A small audio-text matching model, trained from scratch: log mel input, encoder widths [16, 32, 64, 128].
Rows from block 2 of the fusion encoder, named by matrix and row number. Rows with one number belong to one neuron. Each number is 500 + 25 x the weight over its row's rms, rounded and kept within 0 to 999. All counts start at 0. Numbers have three digits each. After the name is the row's rms in percent of the matrix's.
# fc1: MLP up (fusion_encoder.blocks.2.mlp.fc1.weight, 768x128), inputs 0-42
# fc2: MLP down (fusion_encoder.blocks.2.mlp.fc2.weight, 128x768, transposed), outputs 0-42
fc1.251 091:541488487479453494431493530492511484500460507522524483528506469488538510533507483490497475476522477517541471507513515501470505495
fc1.252 115:507509459510482492507479503469487532507492504498458498506524563492515510495519491498496515474516467515463552511483473505550481565
fc1.253 162:524481524490486470486518500472484492512489524482526516475488481488490489514470564485539461457522509517501509476517503476496516423
fc1.254 092:497490549508539539474517511470495483515528471495495497474500476486490495459479525494525484557524501507486523479517515508540526545
fc1.255 082:492549468565518516516553517487517543523524485491532480477477472538476479501493512516529464535499515508513555483491467509451502504
fc1.256 077:512521486501505512534480491527500556466508527517547470476506495515539532486478553532488465538507497543488491507479544490529525511
fc1.257 082:507511488584490492515504521477489504512517493476518514493497527522494505502542513495557456498520452516484517490555525533505495523
fc1.258 079:504501544498483529532485472502483502504475492501562506506510487526488534513465471500547452462499480475496482474511483497508502521
fc1.259 080:523525513470513513507517506507482531523472533535460541539487475500559471486507490524525484460503543495496530518479461484506496548
fc1.260 093:504471550510459515551475517525527524501497546527521535444499485479553520476513490512500480492508473487499505513494504480519516499
fc1.261 077:538490528503505476503501513528516465539519507485510498499527504477469509451482430540510501483524499494500514470489493553495519501
fc1.262 072:547512535515518505523507474474469496508545548505480512452539471486483492511481509504517491468502552553468536499544482504504514509
fc1.263 116:450447519528496491506486508510471494512498501555495462493502521543492494497494488512497556513501505495546509502541501507536505508
fc1.264 064:539501501493519470505481523513465518442488489504472499524488436501491475490531504490543534538472483472484504476504498482478521533
fc1.265 092:498497522501485507543477517541514490489517448493499509488471494522525495514476540508475509440484529507563497476472487520546483510
fc1.266 110:484503458531474475511527507471536483473498523502505515485522488501443497504507477493492483516489492469454501502477471501496465458
fc1.267 076:484523505490522518464426481496489547512500498500497501496473512488507517517494463523499546553535526506493501505504544443539479509
fc1.268 097:534481490507480481466495466487490516516483468494488505475525490442534507474516467495492512505473516488490518496516509489501504511
fc1.269 085:492502462513493512531500527469505494514480500506482485507517537488471519473466470492486482524456503470471492459544507515487479523
fc1.270 113:487495497509532455515476505501482528476486483524507524550508503521492456535495484470462462511441477506510473522503493452487478483
fc1.271 097:520538490470521486482517469524521534537544499497524478510488505495468483521503482479510525499478506535500520496507545469500494581
fc1.272 085:533472514517496491523494489493484566520474516502545525506513496527451569466551544485528537533524499485529500511485501452499496524
fc1.273 154:495502501467463497456504500468533485480484502448466490552487509497475548547467492488477501522479450454481504499505518510518489455
fc1.274 129:478498531479504488511506503514509506517465490504522479505537476506494488473499533533453486493508506535478497477474517483497475458
fc1.275 091:469484482449510570527514472499483494529508491465458503507491479448479491519483535499485555507482498521498526516478527504503497494
fc1.276 135:501484515518499552504539500495505496547536521508501469480501464519485512483497466578470490485481455464504497462493536517528531465
fc1.277 125:440508550476520504525492534461482450489514489511550491523511494492493489488475502475538463503492510479503468486529471493530521525
fc1.278 125:490519506517495535534524579477508450531520489528495475478523508464469510507518480504515454493512494479517502484544517493551552557
fc1.279 073:446463508471536475489475503526481517548464538540538508507489470488476504493497495491519469486527455502434503496479445492546500467
fc1.280 080:501474497505516522503442521491494530509487519518477500502510528485486502506477518473496519485464485476541535515491509498528438503
fc1.281 072:487521492487494462489484473502541506490490500499474482487503476476425489518489511511463470481484539466528507484468501442539477477
fc1.282 066:512496467558510457537498506482537494533481508518476496526487516536475480501486527549486467518529529490538517463509495496521456545
fc1.283 118:469510466514488542479487500464543486459511499485514517499504503482478547448446497482504493490483501505503497509529524529529484511
fc1.284 089:453506508495462483508535511520505499485509497513529505520463533493510488454498525518479477540523462520499500538519504492559505525
fc1.285 090:519528489506477510533476491504513489470515531476481514500484526544513507499459483489467502520521422502521510510482487526495498517
fc1.286 105:466470468527455509469542536530497530568524493511463514516489487489518516497499508523492498476502488490505515508511526528497530505
fc1.287 067:464521456529490488487467492495507477492483533467529508519488510509512491492491474536479487488524488506476542456444520491514469487
fc1.288 102:516514556502532510519464507489444489511464513465453520527474512509469495481489476456518536533538497477482526506521484498504474541
fc1.289 113:501545542475475486504482491498506488503500511484482508506553487478500533485504456528482498483557498508454494531486514531486459480
fc1.290 152:507490492528497515465518513445464477475495482525475497505453480470499494506523506483495481473500485489490477467489514496537462460
fc1.291 086:484472445502475464517497474524465517484505499541517506510451473504503480464530489501477471504491469493510485502460535454478483521
fc1.292 131:500526541492494458514458477513484533455485489466512477482539450513529490489489543502496514485507501489524535497462507489512498485
fc1.293 095:484493544516442454508523510498536456505489474494488485480558527488495543489446524469505471495510523496505519509458493457530460489
fc1.294 118:522501513499523510521492539498486483569486496500494524508485496536518485511524531481508488511539546544517527479521490469469513478
fc1.295 085:510550521514545509485475526468499510498502508524449508489486464513527469459506482469455556506500484505546483441536477492480478504
fc1.296 152:496502496511466489505479480483467499529486501518495502477479457516536470467541501467489488485488478475583521520503510468475478465
fc1.297 081:496533447489488479515490524484480514490486483518497475488545475502522504488509529517503473499550557519481502522513500489518491491
fc1.298 078:453466492464564543513545512480528487507495533472467514503531494539494539467482540475517458528498541539531501511524518494518514484
fc1.299 094:459506483532513526456521459492555531453519466517531499517489520499534529492524516481510504503516535457535529520465516487545505503
fc1.300 074:496487527491501477463447496502521482528502517510470478469473513536442477469485526512526467477531508517503511557462511509523540504
fc1.301 092:468506492498469509511511521481463509529498510500544493485488485502521492482508481502494502536466490530497500507513455496470503492
fc1.302 076:506473465527490524488514501506520490505497504486488523510515506523508543487502523466506492476516513503470526482461519514466479526
fc1.303 082:481529477537554510500518480480527525481489504542514491508495508499529521467514477518543454475512535531462481477512483447509511546
fc1.304 078:471543496502528487536490486447491478537481519497467523487549515479501496506524489487516459498482544455478504448505544483487502469
fc1.305 063:527498520454501475500480483531538531507506476503520528480466483472498503494511513497491522477486546505520521480459495496513486476
fc1.306 077:498518470481462479509495487480537492503500488486505496469535489542510488497494533490517488448458459470543526522507510484521512511
fc1.307 081:562478500478570509531495471496517493512546486493519480494488473524501533448494496489512532470508496474501509517522508510507509496
fc1.308 110:490480495453523514507536469463520493456485493480490487524549532505489524469484476526527495507442528495458465483498471495500473479
fc1.309 086:461480526481520528522501550464478456505533513460506505513513498510511473505427507461529479485505495514465471485485488511521512517
fc1.310 131:505479511536478510521522498512501442467520502505457482529501491518497488555430523510495510495452506434526541493528478463502515482
fc1.311 090:524513505499490480521479494497498504521509512542502484524498495466468462503495505517521476507540447541524504503529476530447488553
fc1.312 159:545506508506511507506543521499489481483511488536522487452513518530484528491481518501512466536516476493447532484531519521523503483
fc1.313 101:469549476470517509484532524543521486488492499496491486486492518467500488478568505514509479491504452493462519478523499483481545480
fc1.314 090:515503446480496487475522506506531542529504483504525511475521545494501497547485470521490524506525534538480517489522500514514539519
fc1.315 082:494518485488509510509498564493485499474476500479450486541506508520471544465492535485492484534527507505491504472501465554494515518
fc2.251 085:502483517509451499510534480476484514470478499527550537479473508507501513488495502487487485528469480523527515495525505509471491528
fc2.252 121:511480519497503502562474479538483503509506456520518525515537489515469526514504495486524482501455527484518459475485467501471466484
fc2.253 132:503474502513499511506486465526464499475486509515516542543515539544525484512508525479526509506499524521489497455538479506496484496
fc2.254 084:512498490497512481567485502525482535510515496513497533527481500540508498451458523461498481495515518505534491517495478511507513452
fc2.255 087:530486498558465505529511485524551480503543502526508495502468519492499481513507485450502528518498484502483531483515501496507489506
fc2.256 104:542489534481545454500511482463495524479462493498528521511485500518530527462511466496488530440499499492518495489503503501547474517
fc2.257 081:495503527511496509471511490531503489500463474475511397520502467470485482525530538496495511525520496517496523529492457480516544488
fc2.258 064:467517485485463521566495473507504508495497496485529473490532524492510518463483551536498427552467500542480509495495508484536478482
fc2.259 072:475470489527469450455512512481502467481527516512506394526501489493501510469500478476466504508493538481523511490476482494481475572
fc2.260 094:495490509539520485547514513495474474471531494520536469497483510480522513400526490515529480507474531467465493494528518474507524497
fc2.261 099:479502480469504524510470495461507517516478484498497447506503466443528501503503487482473555485458533464484446470485506521502493473
fc2.262 090:481523508515505522475509497493487458522500497501518517512498486460521555503489493545497498510512486499513499487479428522506500518
fc2.263 094:499506520516468497573481485485545513497524452502492495491502513446493496505502486529526496512517478493529493538486463493508500498
fc2.264 106:544549485478516518483512509534503482497476523493498510487490528473493490469518516480495497508449506509512513499492489482488494499
fc2.265 076:516494482498507491509470508494501507495504517473541490503489530505506517476467516518495483506536508463538463456526520497467499475
fc2.266 097:528512470527518496501489497519502518446465535509460509497484498513504490540534515536552468491520481504531460502541481519489489525
fc2.267 103:479488569502491500491465534490522510486517505507475528504490495493495498506485524510501482486504440488467500498445517531493512488
fc2.268 095:501510462445471461494495525441480504487479494480519501561493493519517546473492492533526470509493475478508480506503487496539503514
fc2.269 085:512515524527483528419522498520513498518495434490481507439483517514510479473502498481487497476495471496510503519502474526479493526
fc2.270 101:536516458483476477507523499470491498448492516504495531465452520491506507513502491510499498456502523498530461485531496490547463458
fc2.271 105:485497494565505479443550456487507464477497506515510463456510489500473441545498497496511459519532486468481488511478469505497511558
fc2.272 096:464553519455483518506464519551520497525508500502509511480517500462500485498522517474485480522476501513487491491524487539496522517
fc2.273 149:502479482474491433435500468455535449506508507454499479444531436463479480534504509508467503493528490508496529556483460514502519512
fc2.274 114:521515514497468531481463498520518519499484493497490554464452536498486482515484523495505513449498451463530531513490534530509497496
fc2.275 086:499497526475523497537525493519525501472499503505475447483511465501542494494480519522496473489542494543448515533500508498499515501
fc2.276 120:516475486482508519623485449479512487452520489485501471476484494499514515458460519478533506462498500507508520505465492517526501514
fc2.277 132:511465520497474539541494513529510520529511530494495495497464513496476521495501529483498489471503504484563482461504518480475520502
fc2.278 137:458489541440481529574490490466526512525522498451485453510515500484485472462474468502498522498496488462506504523521479523476506533
fc2.279 073:504472477470540532534526512486529528513483478497484482511510497489510498451478456520494485500499484529546467514468534494506554481
fc2.280 067:501516519494526496476513493492479458471465495490499517522473512473504480550496481524502513507529520532520506517510426490491514464
fc2.281 087:458478497518521510497498492498516515506467547488519437512498510492526485531482508541496511517440532505497450488516510526485512507
fc2.282 075:481498488496465483498517484508479496525522463501495493497502503529515508462499526505492479488476465493533513504470432497472519475
fc2.283 110:555477497454530534486475505498521506493483509505514510470487530511494483462471465514498487496512485478556469509500537493552513535
fc2.284 081:503489483500472483526544494500535478528506465529519492517485492505493518432540475524495506480509541509524493491463494457484551497
fc2.285 096:532470495460511484437466472515486489500528488483549471469501521525497511516478492486481518504523422494484485489489505543523557503
fc2.286 076:458530499473474509458504525515506466493497499505493476460492516480476503478512485538450514484515500496500499476486522530532530529
fc2.287 071:478500498487481551463534485514506459487508529498469519473473506510483507501512579496492455505493498517515537513494484490454492533
fc2.288 108:483494520485474515536489484511525517541556511509495502503520498512487508473510527463486509515520500538486466519491449493531532477
fc2.289 083:501554509487498480505465504493491541516486497505523484511516529560487462496444518486470512510490517528492484448466528500500517484
fc2.290 093:507512477510494465468536499488446494456497498519505470541481500515487470482505487487504519538525531509496489488496515462459470510
fc2.291 079:482484489528504553485503508539524480519533498481491494525495528473477485478513452508511453521448506550497490541541494518486519531
fc2.292 152:469564503470541482494475513472468501506488509482511493519499520507487483477516536467486537463531474462524498483537510502523505495
fc2.293 104:470520493500541520552492506539489477514514541508537537528489476484505479475494480522493524526476524546498502484486485476491500530
fc2.294 114:490501485541483480521506495473471498474506512445504526483543513517518526481533524545505525486500495539518506480486475508475492508
fc2.295 076:517496486520502482490473466420501505517538538490473449515472478547483489537477500482507450532509505492500523479513552512521480466
fc2.296 107:505487512484492506547546514499500490480520508504497473505475537467468521510454504505514493539499493485499489518481509495534494516
fc2.297 064:518526544509512515458502524485520500517469487520537509497494546475516528520510511537507521470450472549458494476483533496523492519
fc2.298 086:506492496472480513505517494540555482493504515499506476526493497505484553500497519481511479494466485485506455523478472501512548511
fc2.299 098:508504527499499536487517511513467535500481488490486548508508478502535484507487513451496515449469498475503489493498528460523479476
fc2.300 092:505473505523459494525531503496499487498502498491485490513502492475507467485519463505495495544537528441439470480486572503489497505
fc2.301 098:470447455500475491589515537460468476499511521495500507523520498471516564511502527511494481508468481484518538475497426513485500468
fc2.302 111:517515526504477478440459484528514530500473488496473508479516513502504470518514497425515551505504491449489479502501575495504513497
fc2.303 073:507529555535464538459506500504487510506494520521467429487482492514529523460515521511482526480521470488508477502507568476497488510
fc2.304 091:467462490527493536469495508538478504515551524490514463535525512486523525456504486500456476496455498481513502490519484497502520478
fc2.305 103:469513500491501546514507525505471483505502469518481534505532510527507450441501462528477483483468505497509502486478470480546526477
fc2.306 070:489486486509493499514529470564481513488501524474502510544497491543498561484493446498523414537487504531546490501537498509475471520
fc2.307 086:466507506479477396449513477488467518473481526487517550495485502513514480490497523529461488506494481442501486489506477460487514495
fc2.308 123:500466508518458550571531490529516486461511479501489472485500490480492509509470499524507511509475506484491504520504484541462481525
fc2.309 084:518529484477539517540518508516461498501532502512490517521487511518485483503547509507519547504494478488546513534505450475462496476
fc2.310 124:506483516492453532531469475518490517493546505515507517548489512498517489532494482453519522491486497541513481509498503520447525528
fc2.311 077:498479513531483452461536502510483514511502546494485497523498497484517544514526488502515494492493453539458511550502516499484498538
fc2.312 130:515528511505479498469472512497510506500474492525495517475491508489507494540482493512530544441511467484515514511507487526508507505
fc2.313 085:530516524480445491491493510452492521452477499484480508506477521517481550503519519452510503501489514517498497500530507495547470504
fc2.314 069:479499507506475533542507522494510481536445496477518507496476514524480468468486495502492511533493476507502533533508460531475491478
fc2.315 087:509487498516532473541529494502493500507531502510522485510486513502473502449524502512497471544433509489460496496487558514535509500