python train.py --encoder_activation="hardswish" --tokenizer="word" --fusion_encoder_norm="rmsnorm" --fusion_encoder_bias="all" --shampoo_beta=0.99 --cautious_weight_decay=true --steps=2800 --warmup_steps=560
Rows from block 6 of the audio encoder of a small audio-text matching model, named by matrix and row number. Rows with one number belong to one channel. Each number is 128 + 24 x the weight over its row's rms, rounded and kept within 0 to 255. All counts start at 0. Numbers have three digits each.
Before each channel's rows are labels from the 100 clips, of 14976, where the channel reaches its highest value: "top examples" is what is common among them. Only what is clearly more common there than usual is listed. The data: single notes of musical instruments (NSynth). In brackets: how many of the 100, against the usual share in percent.
# convs0: expand pointwise conv (encoder.blocks.6.convs.0.weight, 384x64x1x1), inputs 0-63
# convs1: depthwise 3x3 conv (encoder.blocks.6.convs.1.weight, 384x1x3x3, trained with AdamW), a 3x3 kernel
# convs2: project pointwise conv (encoder.blocks.6.convs.2.weight, 64x384x1x1, transposed), outputs 0-63

top examples: electronic (62 vs 36.4); organ (42 vs 11.8)
convs0.337:155157104088141125150122134161092123096119151133148143116098128130174166139147139087150134090126176116133147124130164114144147136072168119103167120130119161112137089151129114119116135079130110
convs1.337:133126103126111106103090088
convs2.337:149154126163071109121154148161086094131116152133142077146175097145130149121118124134117147137150099098150154109161128121168110126145135126146098132124082144128118157095130141095106121107098163

top examples: keyboard (36 vs 15.5); octave 7 (32 vs 7.9)
convs0.139:130104174099145145108154135096128094095118124081160128115140120090132131131120152127124111121151116135130178114134135112160114121166129086153117097155096149065161148138135105151127077142145110
convs1.139:095132148088141121167120112
convs2.139:130129133122120109103086163165135148087166135151103144153123168123119190152132143121157112098106112130126155087071149099159117116144137107143110138135091099112119083139141119171129128142130114

top examples: octave 5 (76 vs 16.2)
convs0.62:115123120119118139149094130115140138135104150101144160100143141154135156095076122112144113114116136105150158129129132081142143063156135102153132177142150093100164141164102108085092126143114122
convs1.62:121111082126098095140123105
convs2.62:143112097103171155139159166121139152122128173143166137118139151137134111174122116137084122159092131098139100154147120129127134109062107146104073120151109114111153134152131127131140159106147154

top examples: guitar (33 vs 13.1)
convs0.289:111123127141134108079157139106074114158109146106120142125169106118104136116138122111136103117125110159138092136119096090134118114086140097075165092152129136137086138122139148118167161080123144
convs1.289:102112095096108152119094125
convs2.289:133120132101142164107097156150124123122117102093073127154164123115114121157123114138204119107143152120097141135157089116115132123161137125107129158192134118151150130125093099112113109114103155

top examples: synthetic (68 vs 31.1); bass (58 vs 21.8); octave 7 (31 vs 7.9)
convs0.51:120127117114174090115134126110135101108118152165091100143150144179166127145115104113117144106104158134129094154125117155127152101104114128135075129151099135138148141145058164126112165142135111
convs1.51:134184160148130111110130127
convs2.51:122167150177142130083143122119150093143095111125166155134115133145144109106134125156117173136128113079157137152110146116121078123083101133117094098146108099122113111109150158146122124123177105

top examples: guitar (39 vs 13.1); octave 6 (31 vs 11.7)
convs0.152:124124112127094139162168134127132129145139143130116149109093114143112145124086115122177119166145165168074099099129135120131126149139081131142143073134129159129093145163121076139133130150146160
convs1.152:145141122148159167153144158
convs2.152:155098104094148093142170108145134085072134099114101133128162132132104132133122087122110110127128117171128132133104177086109096093092166108132130137136128128134136126128127140182166142105137117

top examples: electronic (66 vs 36.4); organ (47 vs 11.8); octave 6 (37 vs 11.7)
convs0.138:127177137110127111127136104132146097158146112115091156135170129144130137120129161116120156126135130118193120128145162130104076140133114060128138147134100152129137088139095147140136135178087138
convs1.138:110141165152176146127138123
convs2.138:082082086134147108088141169120143115119122108109119117105111105138151131142133136118107122129113152185099131142160104181157107120157159126123120128135139115120107152104139116134104107106195093

top examples: synthetic (75 vs 31.1); bass (70 vs 21.8); octave 0 (39 vs 2.8); octave 1 (39 vs 12.1)
convs0.340:133162109109092121121123142123175116135160116117093143158151111128155108105113219125111120126106149112080105141144131177146111144098128121137101146125138149095131145117085121134106104128119094
convs1.340:126145141168130156162124162
convs2.340:122200154128135127139097099145151113127144176159120115109099159089148149166107121181134149120112132106149124173110154119155151115094089115129146116130114128136129141144083141100133120117159110

top examples: synthetic (72 vs 31.1); guitar (42 vs 13.1)
convs0.281:084147131134116141125103157122161168136139112144127107181153134149115151118111076132131161119146145096104090141123104097162145102150092107084127128116116178142142162101151107116142152127166129
convs1.281:115114136124141138064115115
convs2.281:118185119104147123121120141134121153112141122128139100108127128172186082105058143109108093139137130089115102116141128144129135110120142153179113128153116124077129122118112137108124163168122108

top examples: bass (73 vs 21.8); synthetic (71 vs 31.1)
convs0.347:152138117133136178080117124088123147147141158163126139166090138153126115140115139134104116143122137131094128083084108167179114140138154096100093142107098115136117154089129154134160107103124146
convs1.347:105103152154143161114132163
convs2.347:104150101157141122125146127114149091150120088132166141157164119101176093133158119123163160144113144127093137173105149097124109134144086098103132111090117113119088124139106093141144133141126083

top examples: synthetic (67 vs 31.1); bass (64 vs 21.8); octave 4 (46 vs 17.2)
convs0.380:136145138105138110125132131090134129119156106140150075126115104089113132096098124134154185130153175150138158118108121112133112143141138178127134101121127129052147179120141093118126134109141103
convs1.380:180153143149134106153123127
convs2.380:127110132149126116126100120158100137130088130110105161148085125112111138122132119101121109175107131184111145135191101141099130126150105118122091114079197099136148108135117111116142122134105107

top examples: octave 5 (45 vs 16.2); octave 4 (45 vs 17.2); organ (28 vs 11.8)
convs0.262:162166112130131113170095142151107151080129113115133114130093130126132165109150149155118105134128120131108134118114138126160197174143141143174151158133139142111143107140078097092102112130156119
convs1.262:134132102145152150162108089
convs2.262:084110111132137133111055119105128105103117133132124104143146118131085124055138128138133138151159154152122076122122083116078129139094148124137120134160145161127118133139145162152136121121142102

top examples: octave 6 (34 vs 11.7)
convs0.29:156168156156117089182098200127171140118124147119107151118124109124123176111115107112114162110132158118117141096135130139113120117130133136152129127140159130123089112148101111078149143156134093
convs1.29:143144095146113099142103090
convs2.29:146115120092120114132121170141109148069149136079076162147110127148137117125078144127133121137130122156109130131093145163154169158159142133138126102132091125101123130072123140118148088116137101

top examples: guitar (33 vs 13.1)
convs0.352:132091084130122126163116119148146099074159091109153105127186124128149102132146132121116077132108127096127118109117158109141123125144128121168118179154136145156106145150150133087139115153166117
convs1.352:159121135103151106161163140
convs2.352:109160129135145166077151142134135099157119138113134143115126149172138163155122114170148109125166137109074088125127147146118122116153142099134139117098157114107098138155144127135122124205140098

top examples: octave 6 (32 vs 11.7); octave 7 (25 vs 7.9)
convs0.303:124101134136101143108109146132157127137105100129125101115142086094098138123116062125133132164119149157166124083135137118127126117108124109118092102110123122138105160141180134176166118146185153
convs1.303:176130125159120130129166108
convs2.303:131088102153129130100139103139125173112110108149127117175120145112115112132133112153105149108161107140168123133139125120121134165173144092093092133103120160186173136136161130106129126117179153

top examples: octave 6 (35 vs 11.7); octave 7 (28 vs 7.9)
convs0.67:112177077134093137142135152140128139147141118139096134120169132104130143116118099135100100108165119114127110130107165100191081127130130119116151136144108125158150113085138109161140154117075152
convs1.67:110113108178142127150102110
convs2.67:118142162133136114079135093113087158130105120137137104110092127114136171174163107130173124144087141114133121090113132135108157095113147096117124147128113101098160098115151108117141110124168082

top examples: guitar (41 vs 13.1)
convs0.351:143140125132154143164150144109130126111135122097121104132144132127126126115146115126177103112104141124140101131139151103167126119117130074122136161113121169160162101154158122115135129134134236
convs1.351:153123118159120094172118114
convs2.351:145166095106162114091174099133102133161130131139148152111155112177165146147116134150105131145134121116163141127136087153119087136093153133130096182127140136096112096129144140164112131160149139

top examples: bass (53 vs 21.8)
convs0.163:090124091134091110124105132176110083112154167150097143120140114110149136166118170166135166123168155146132137138097156136111168146114149117145120139168107149119146131150109111114105154170135135
convs1.163:128119105088114129077128114
convs2.163:126135133157146127120143079146138115116103165140105134126106102120091132132149120135114147158182111093144140114128154089073119108131169102119106166200128150127140162112112135111125117148113162

top examples: octave 5 (42 vs 16.2); pitch class B (33 vs 8.6)
convs0.278:141110146139138163183126122144109085093119081144112143126128148110142134126129147143140121161118134142119165104145103143118118128179185130113113122143140152122125147123135148095139165062131071
convs1.278:128139112125116108142185157
convs2.278:112120102123107134132159127139202128126135118090094118127129134157128137150154075131160129169137166157117114139156158111114122095104117109116136160143173160124131095138108078132163136103151129

top examples: synthetic (64 vs 31.1); octave 6 (28 vs 11.7)
convs0.343:132124114136186107175101133133087102106195103134105120137095128140153133146140103111081123146153132089104127122157134129129146095096120132147126122128166141194117146134142118101126124134158148
convs1.343:110107120128076107140096133
convs2.343:068134133155111107079173126155111132152126146138138093145129111104169118124129115124103089116151090069145142118119116155124130126069132094162098154117134151101123150129118148146137124106154126

top examples: bass (57 vs 21.8); octave 4 (53 vs 17.2); octave 3 (39 vs 17)
convs0.301:112099111099164138139166135130116162148148160116119137125139103111084130112129134137139109152127155160186144150113119133113072135200093138124108096136156138097166121133140117151158134138158124
convs1.301:170136123130149082117139106
convs2.301:114125113156113105131127125109151091109059132071118105124134095136128154150134139168127147114098150175154130159109110105115148166168115095117120144098124133157137117145183137112131113113142095

top examples: octave 3 (58 vs 17); guitar (42 vs 13.1)
convs0.288:108123096158150157085101139142152092093155103106146140134074121144155113145138126099114116113155116106122117063102120149168137119118111087141129116131113151119150136168134124096125097159124086
convs1.288:086105132158155129141132161
convs2.288:147127151095197112103064099113114139122136132158137092152112143121134137103094127132169103148121094097144132152114107143138159136175120111163149137127115110102117164124097105121154143127116160

top examples: octave 3 (61 vs 17); mallet (53 vs 10.8)
convs0.196:152144099086087109120092076139117106138099147155140117097155107118132122141116147146126094133141149150140098133164115158113126098119119106110117148153129133127144140112145194147094102146071160
convs1.196:104088102102131128135105095
convs2.196:172112132120076165131140127167127155096109097143102143129143101163100119123115104150149114157111112163107140174189116122104122137099127134096108108105113133108114142149130083119143085120101113

top examples: bass (50 vs 21.8); octave 1 (44 vs 12.1)
convs0.16:161126118126140150115135137120135136115088142132157110149177121194140127158121113142146078129132154132154106084155107117133167079138145103173137182106142137121131139150130110126153130107124085
convs1.16:129124098144118110097078118
convs2.16:156116123117114126123145108122124150132137158125166117088093140161107120105094111096105117115108147124165140181080146125061132140128124095128114088088155156131137160149103121146122170133119104

top examples: octave 5 (48 vs 16.2); octave 6 (30 vs 11.7)
convs0.283:133139116110127122154079089153098179119131112107120106152127130119140111117122141159113136142078127078068084107141127140102144089135159102124123149145159163115153121110128171107155109118142133
convs1.283:109122102144102144158152166
convs2.283:114121103174174111098125123121146150131115125161159110149097159107139139133133128121165103139162144137110129140154111130129095131128155101125101148130144148089127086222140144091122138123146130

top examples: synthetic (83 vs 31.1); bass (78 vs 21.8); octave 6 (36 vs 11.7)
convs0.42:095125152120185146136145131126117142103161110135133129113136161089068118147135113098085148166173159101117110084154100159135102137151105131157145138121119143140101161130146115168124126157138126
convs1.42:146120128082126099137094153
convs2.42:159161145145078144145132074130171123135119114137144100102137116110132123129138087116122104076123140134140150121152131137180116143099113080116127107125110142167123107154155080102113118175145119

top examples: bass (44 vs 21.8)
convs0.143:157105097131124133131127129122116132122117121092119098159148113147128109119157123132127151129108098129137164165095193087125128186117142186150114147076161121149141133098149130102117147128112168
convs1.143:123096132169136121160151156
convs2.143:097126155098113100132117122111142117079134109166107144110069106092093132137156151165105154111124108153115135115105125142137131140121136138088127092110121143130093093157172127135136091132134188

top examples: keyboard (39 vs 15.5); mallet (34 vs 10.8)
convs0.316:108116122152082180180118122095095127160073118148115152150152155120122139116154139123118131127113138112122138082129101108105088130126137144114149127178133082149103132166135161123100151123118101
convs1.316:113136104146150133118074105
convs2.316:162117138116098094119096126131104137142151187104152154126093151142122139136137102077116165120108106151173155111080159156142103123098105115115122095119136101141126129136152123116131100086090147

top examples: octave 3 (60 vs 17); pitch class F# (39 vs 7.7); note: F#3 (39 vs 1.5); pitch class: A# (25 vs 8.7)
convs0.195:129112118198146131118094140157137098094162128149122136150139131132102138124121103145142123092149131125063170141085147145167112118077135125123153145087128092112103141121155117135145092119133125
convs1.195:156172153131114099132137155
convs2.195:128112118095082122119173146099138154126143121152143150090151075153086087146084131136121132122129087146090169127134133111114077150130135134134118149113111141109093124108132102116163114152127166

top examples: octave 5 (48 vs 16.2); bass (47 vs 21.8)
convs0.356:137117161144104167134142163129125100096098175163166120110169144126087125112169119120131132140143159136161156092125158143117198137141145136135104126123139103113150113159090106124115100132142146
convs1.356:104161155095145155130119153
convs2.356:156124124137112117157097105100126116095110139102145101184119131120204098140125131140171092159141137097077127099169131134119119127125124137148122126127105132139088150153118112156138081115150137

top examples: synthetic (68 vs 31.1); bass (64 vs 21.8); octave 5 (50 vs 16.2); pitch class: B (28 vs 8.6)
convs0.370:141164106112097104116176172133100119108115129152072110113083113097151099122113109134139132131079152126138121172109110116106121110101095129103134113107169112101132151152084120096121137099129132
convs1.370:182127120120118100110138100
convs2.370:089111138115170118184123129114124110103146134130123126156115138128161120104106117104178156133112132060175175132116117153131105162147101177106121146110134114163152120111115133164134132138106133

top examples: bass (89 vs 21.8); synthetic (86 vs 31.1); octave 7 (39 vs 7.9)
convs0.157:114149136149114165110129114111142140154113113177155121145091127119168084129138118147116094107146134183111171155097112134111129175096107121123127113083113129114128068136129102147160126097122141
convs1.157:122132156091133147178125137
convs2.157:115145145145101154137152159162129137140130140170085145113165117188077141188102129151127128110141144137104131189103136121133108100116140143142087112107096113126105155138128115149140122147117146

top examples: octave 5 (88 vs 16.2); pitch class A# (53 vs 8.7); note: A#5 (53 vs 1.3); pitch class: B (28 vs 8.6)
convs0.275:111139108169145129157091158174122123135117132111123105153100097139164101100116117097126132138120151078123155136140146132137077127151143095147134182120156109124166133177143159094146132158132138
convs1.275:107102117122131086149156158
convs2.275:132131108112148118147103169145138115152130143169124135105099119099116131110140135133150079107177084116125156128204140143134081116096112142133102146120152113170142124129158085130165127137134140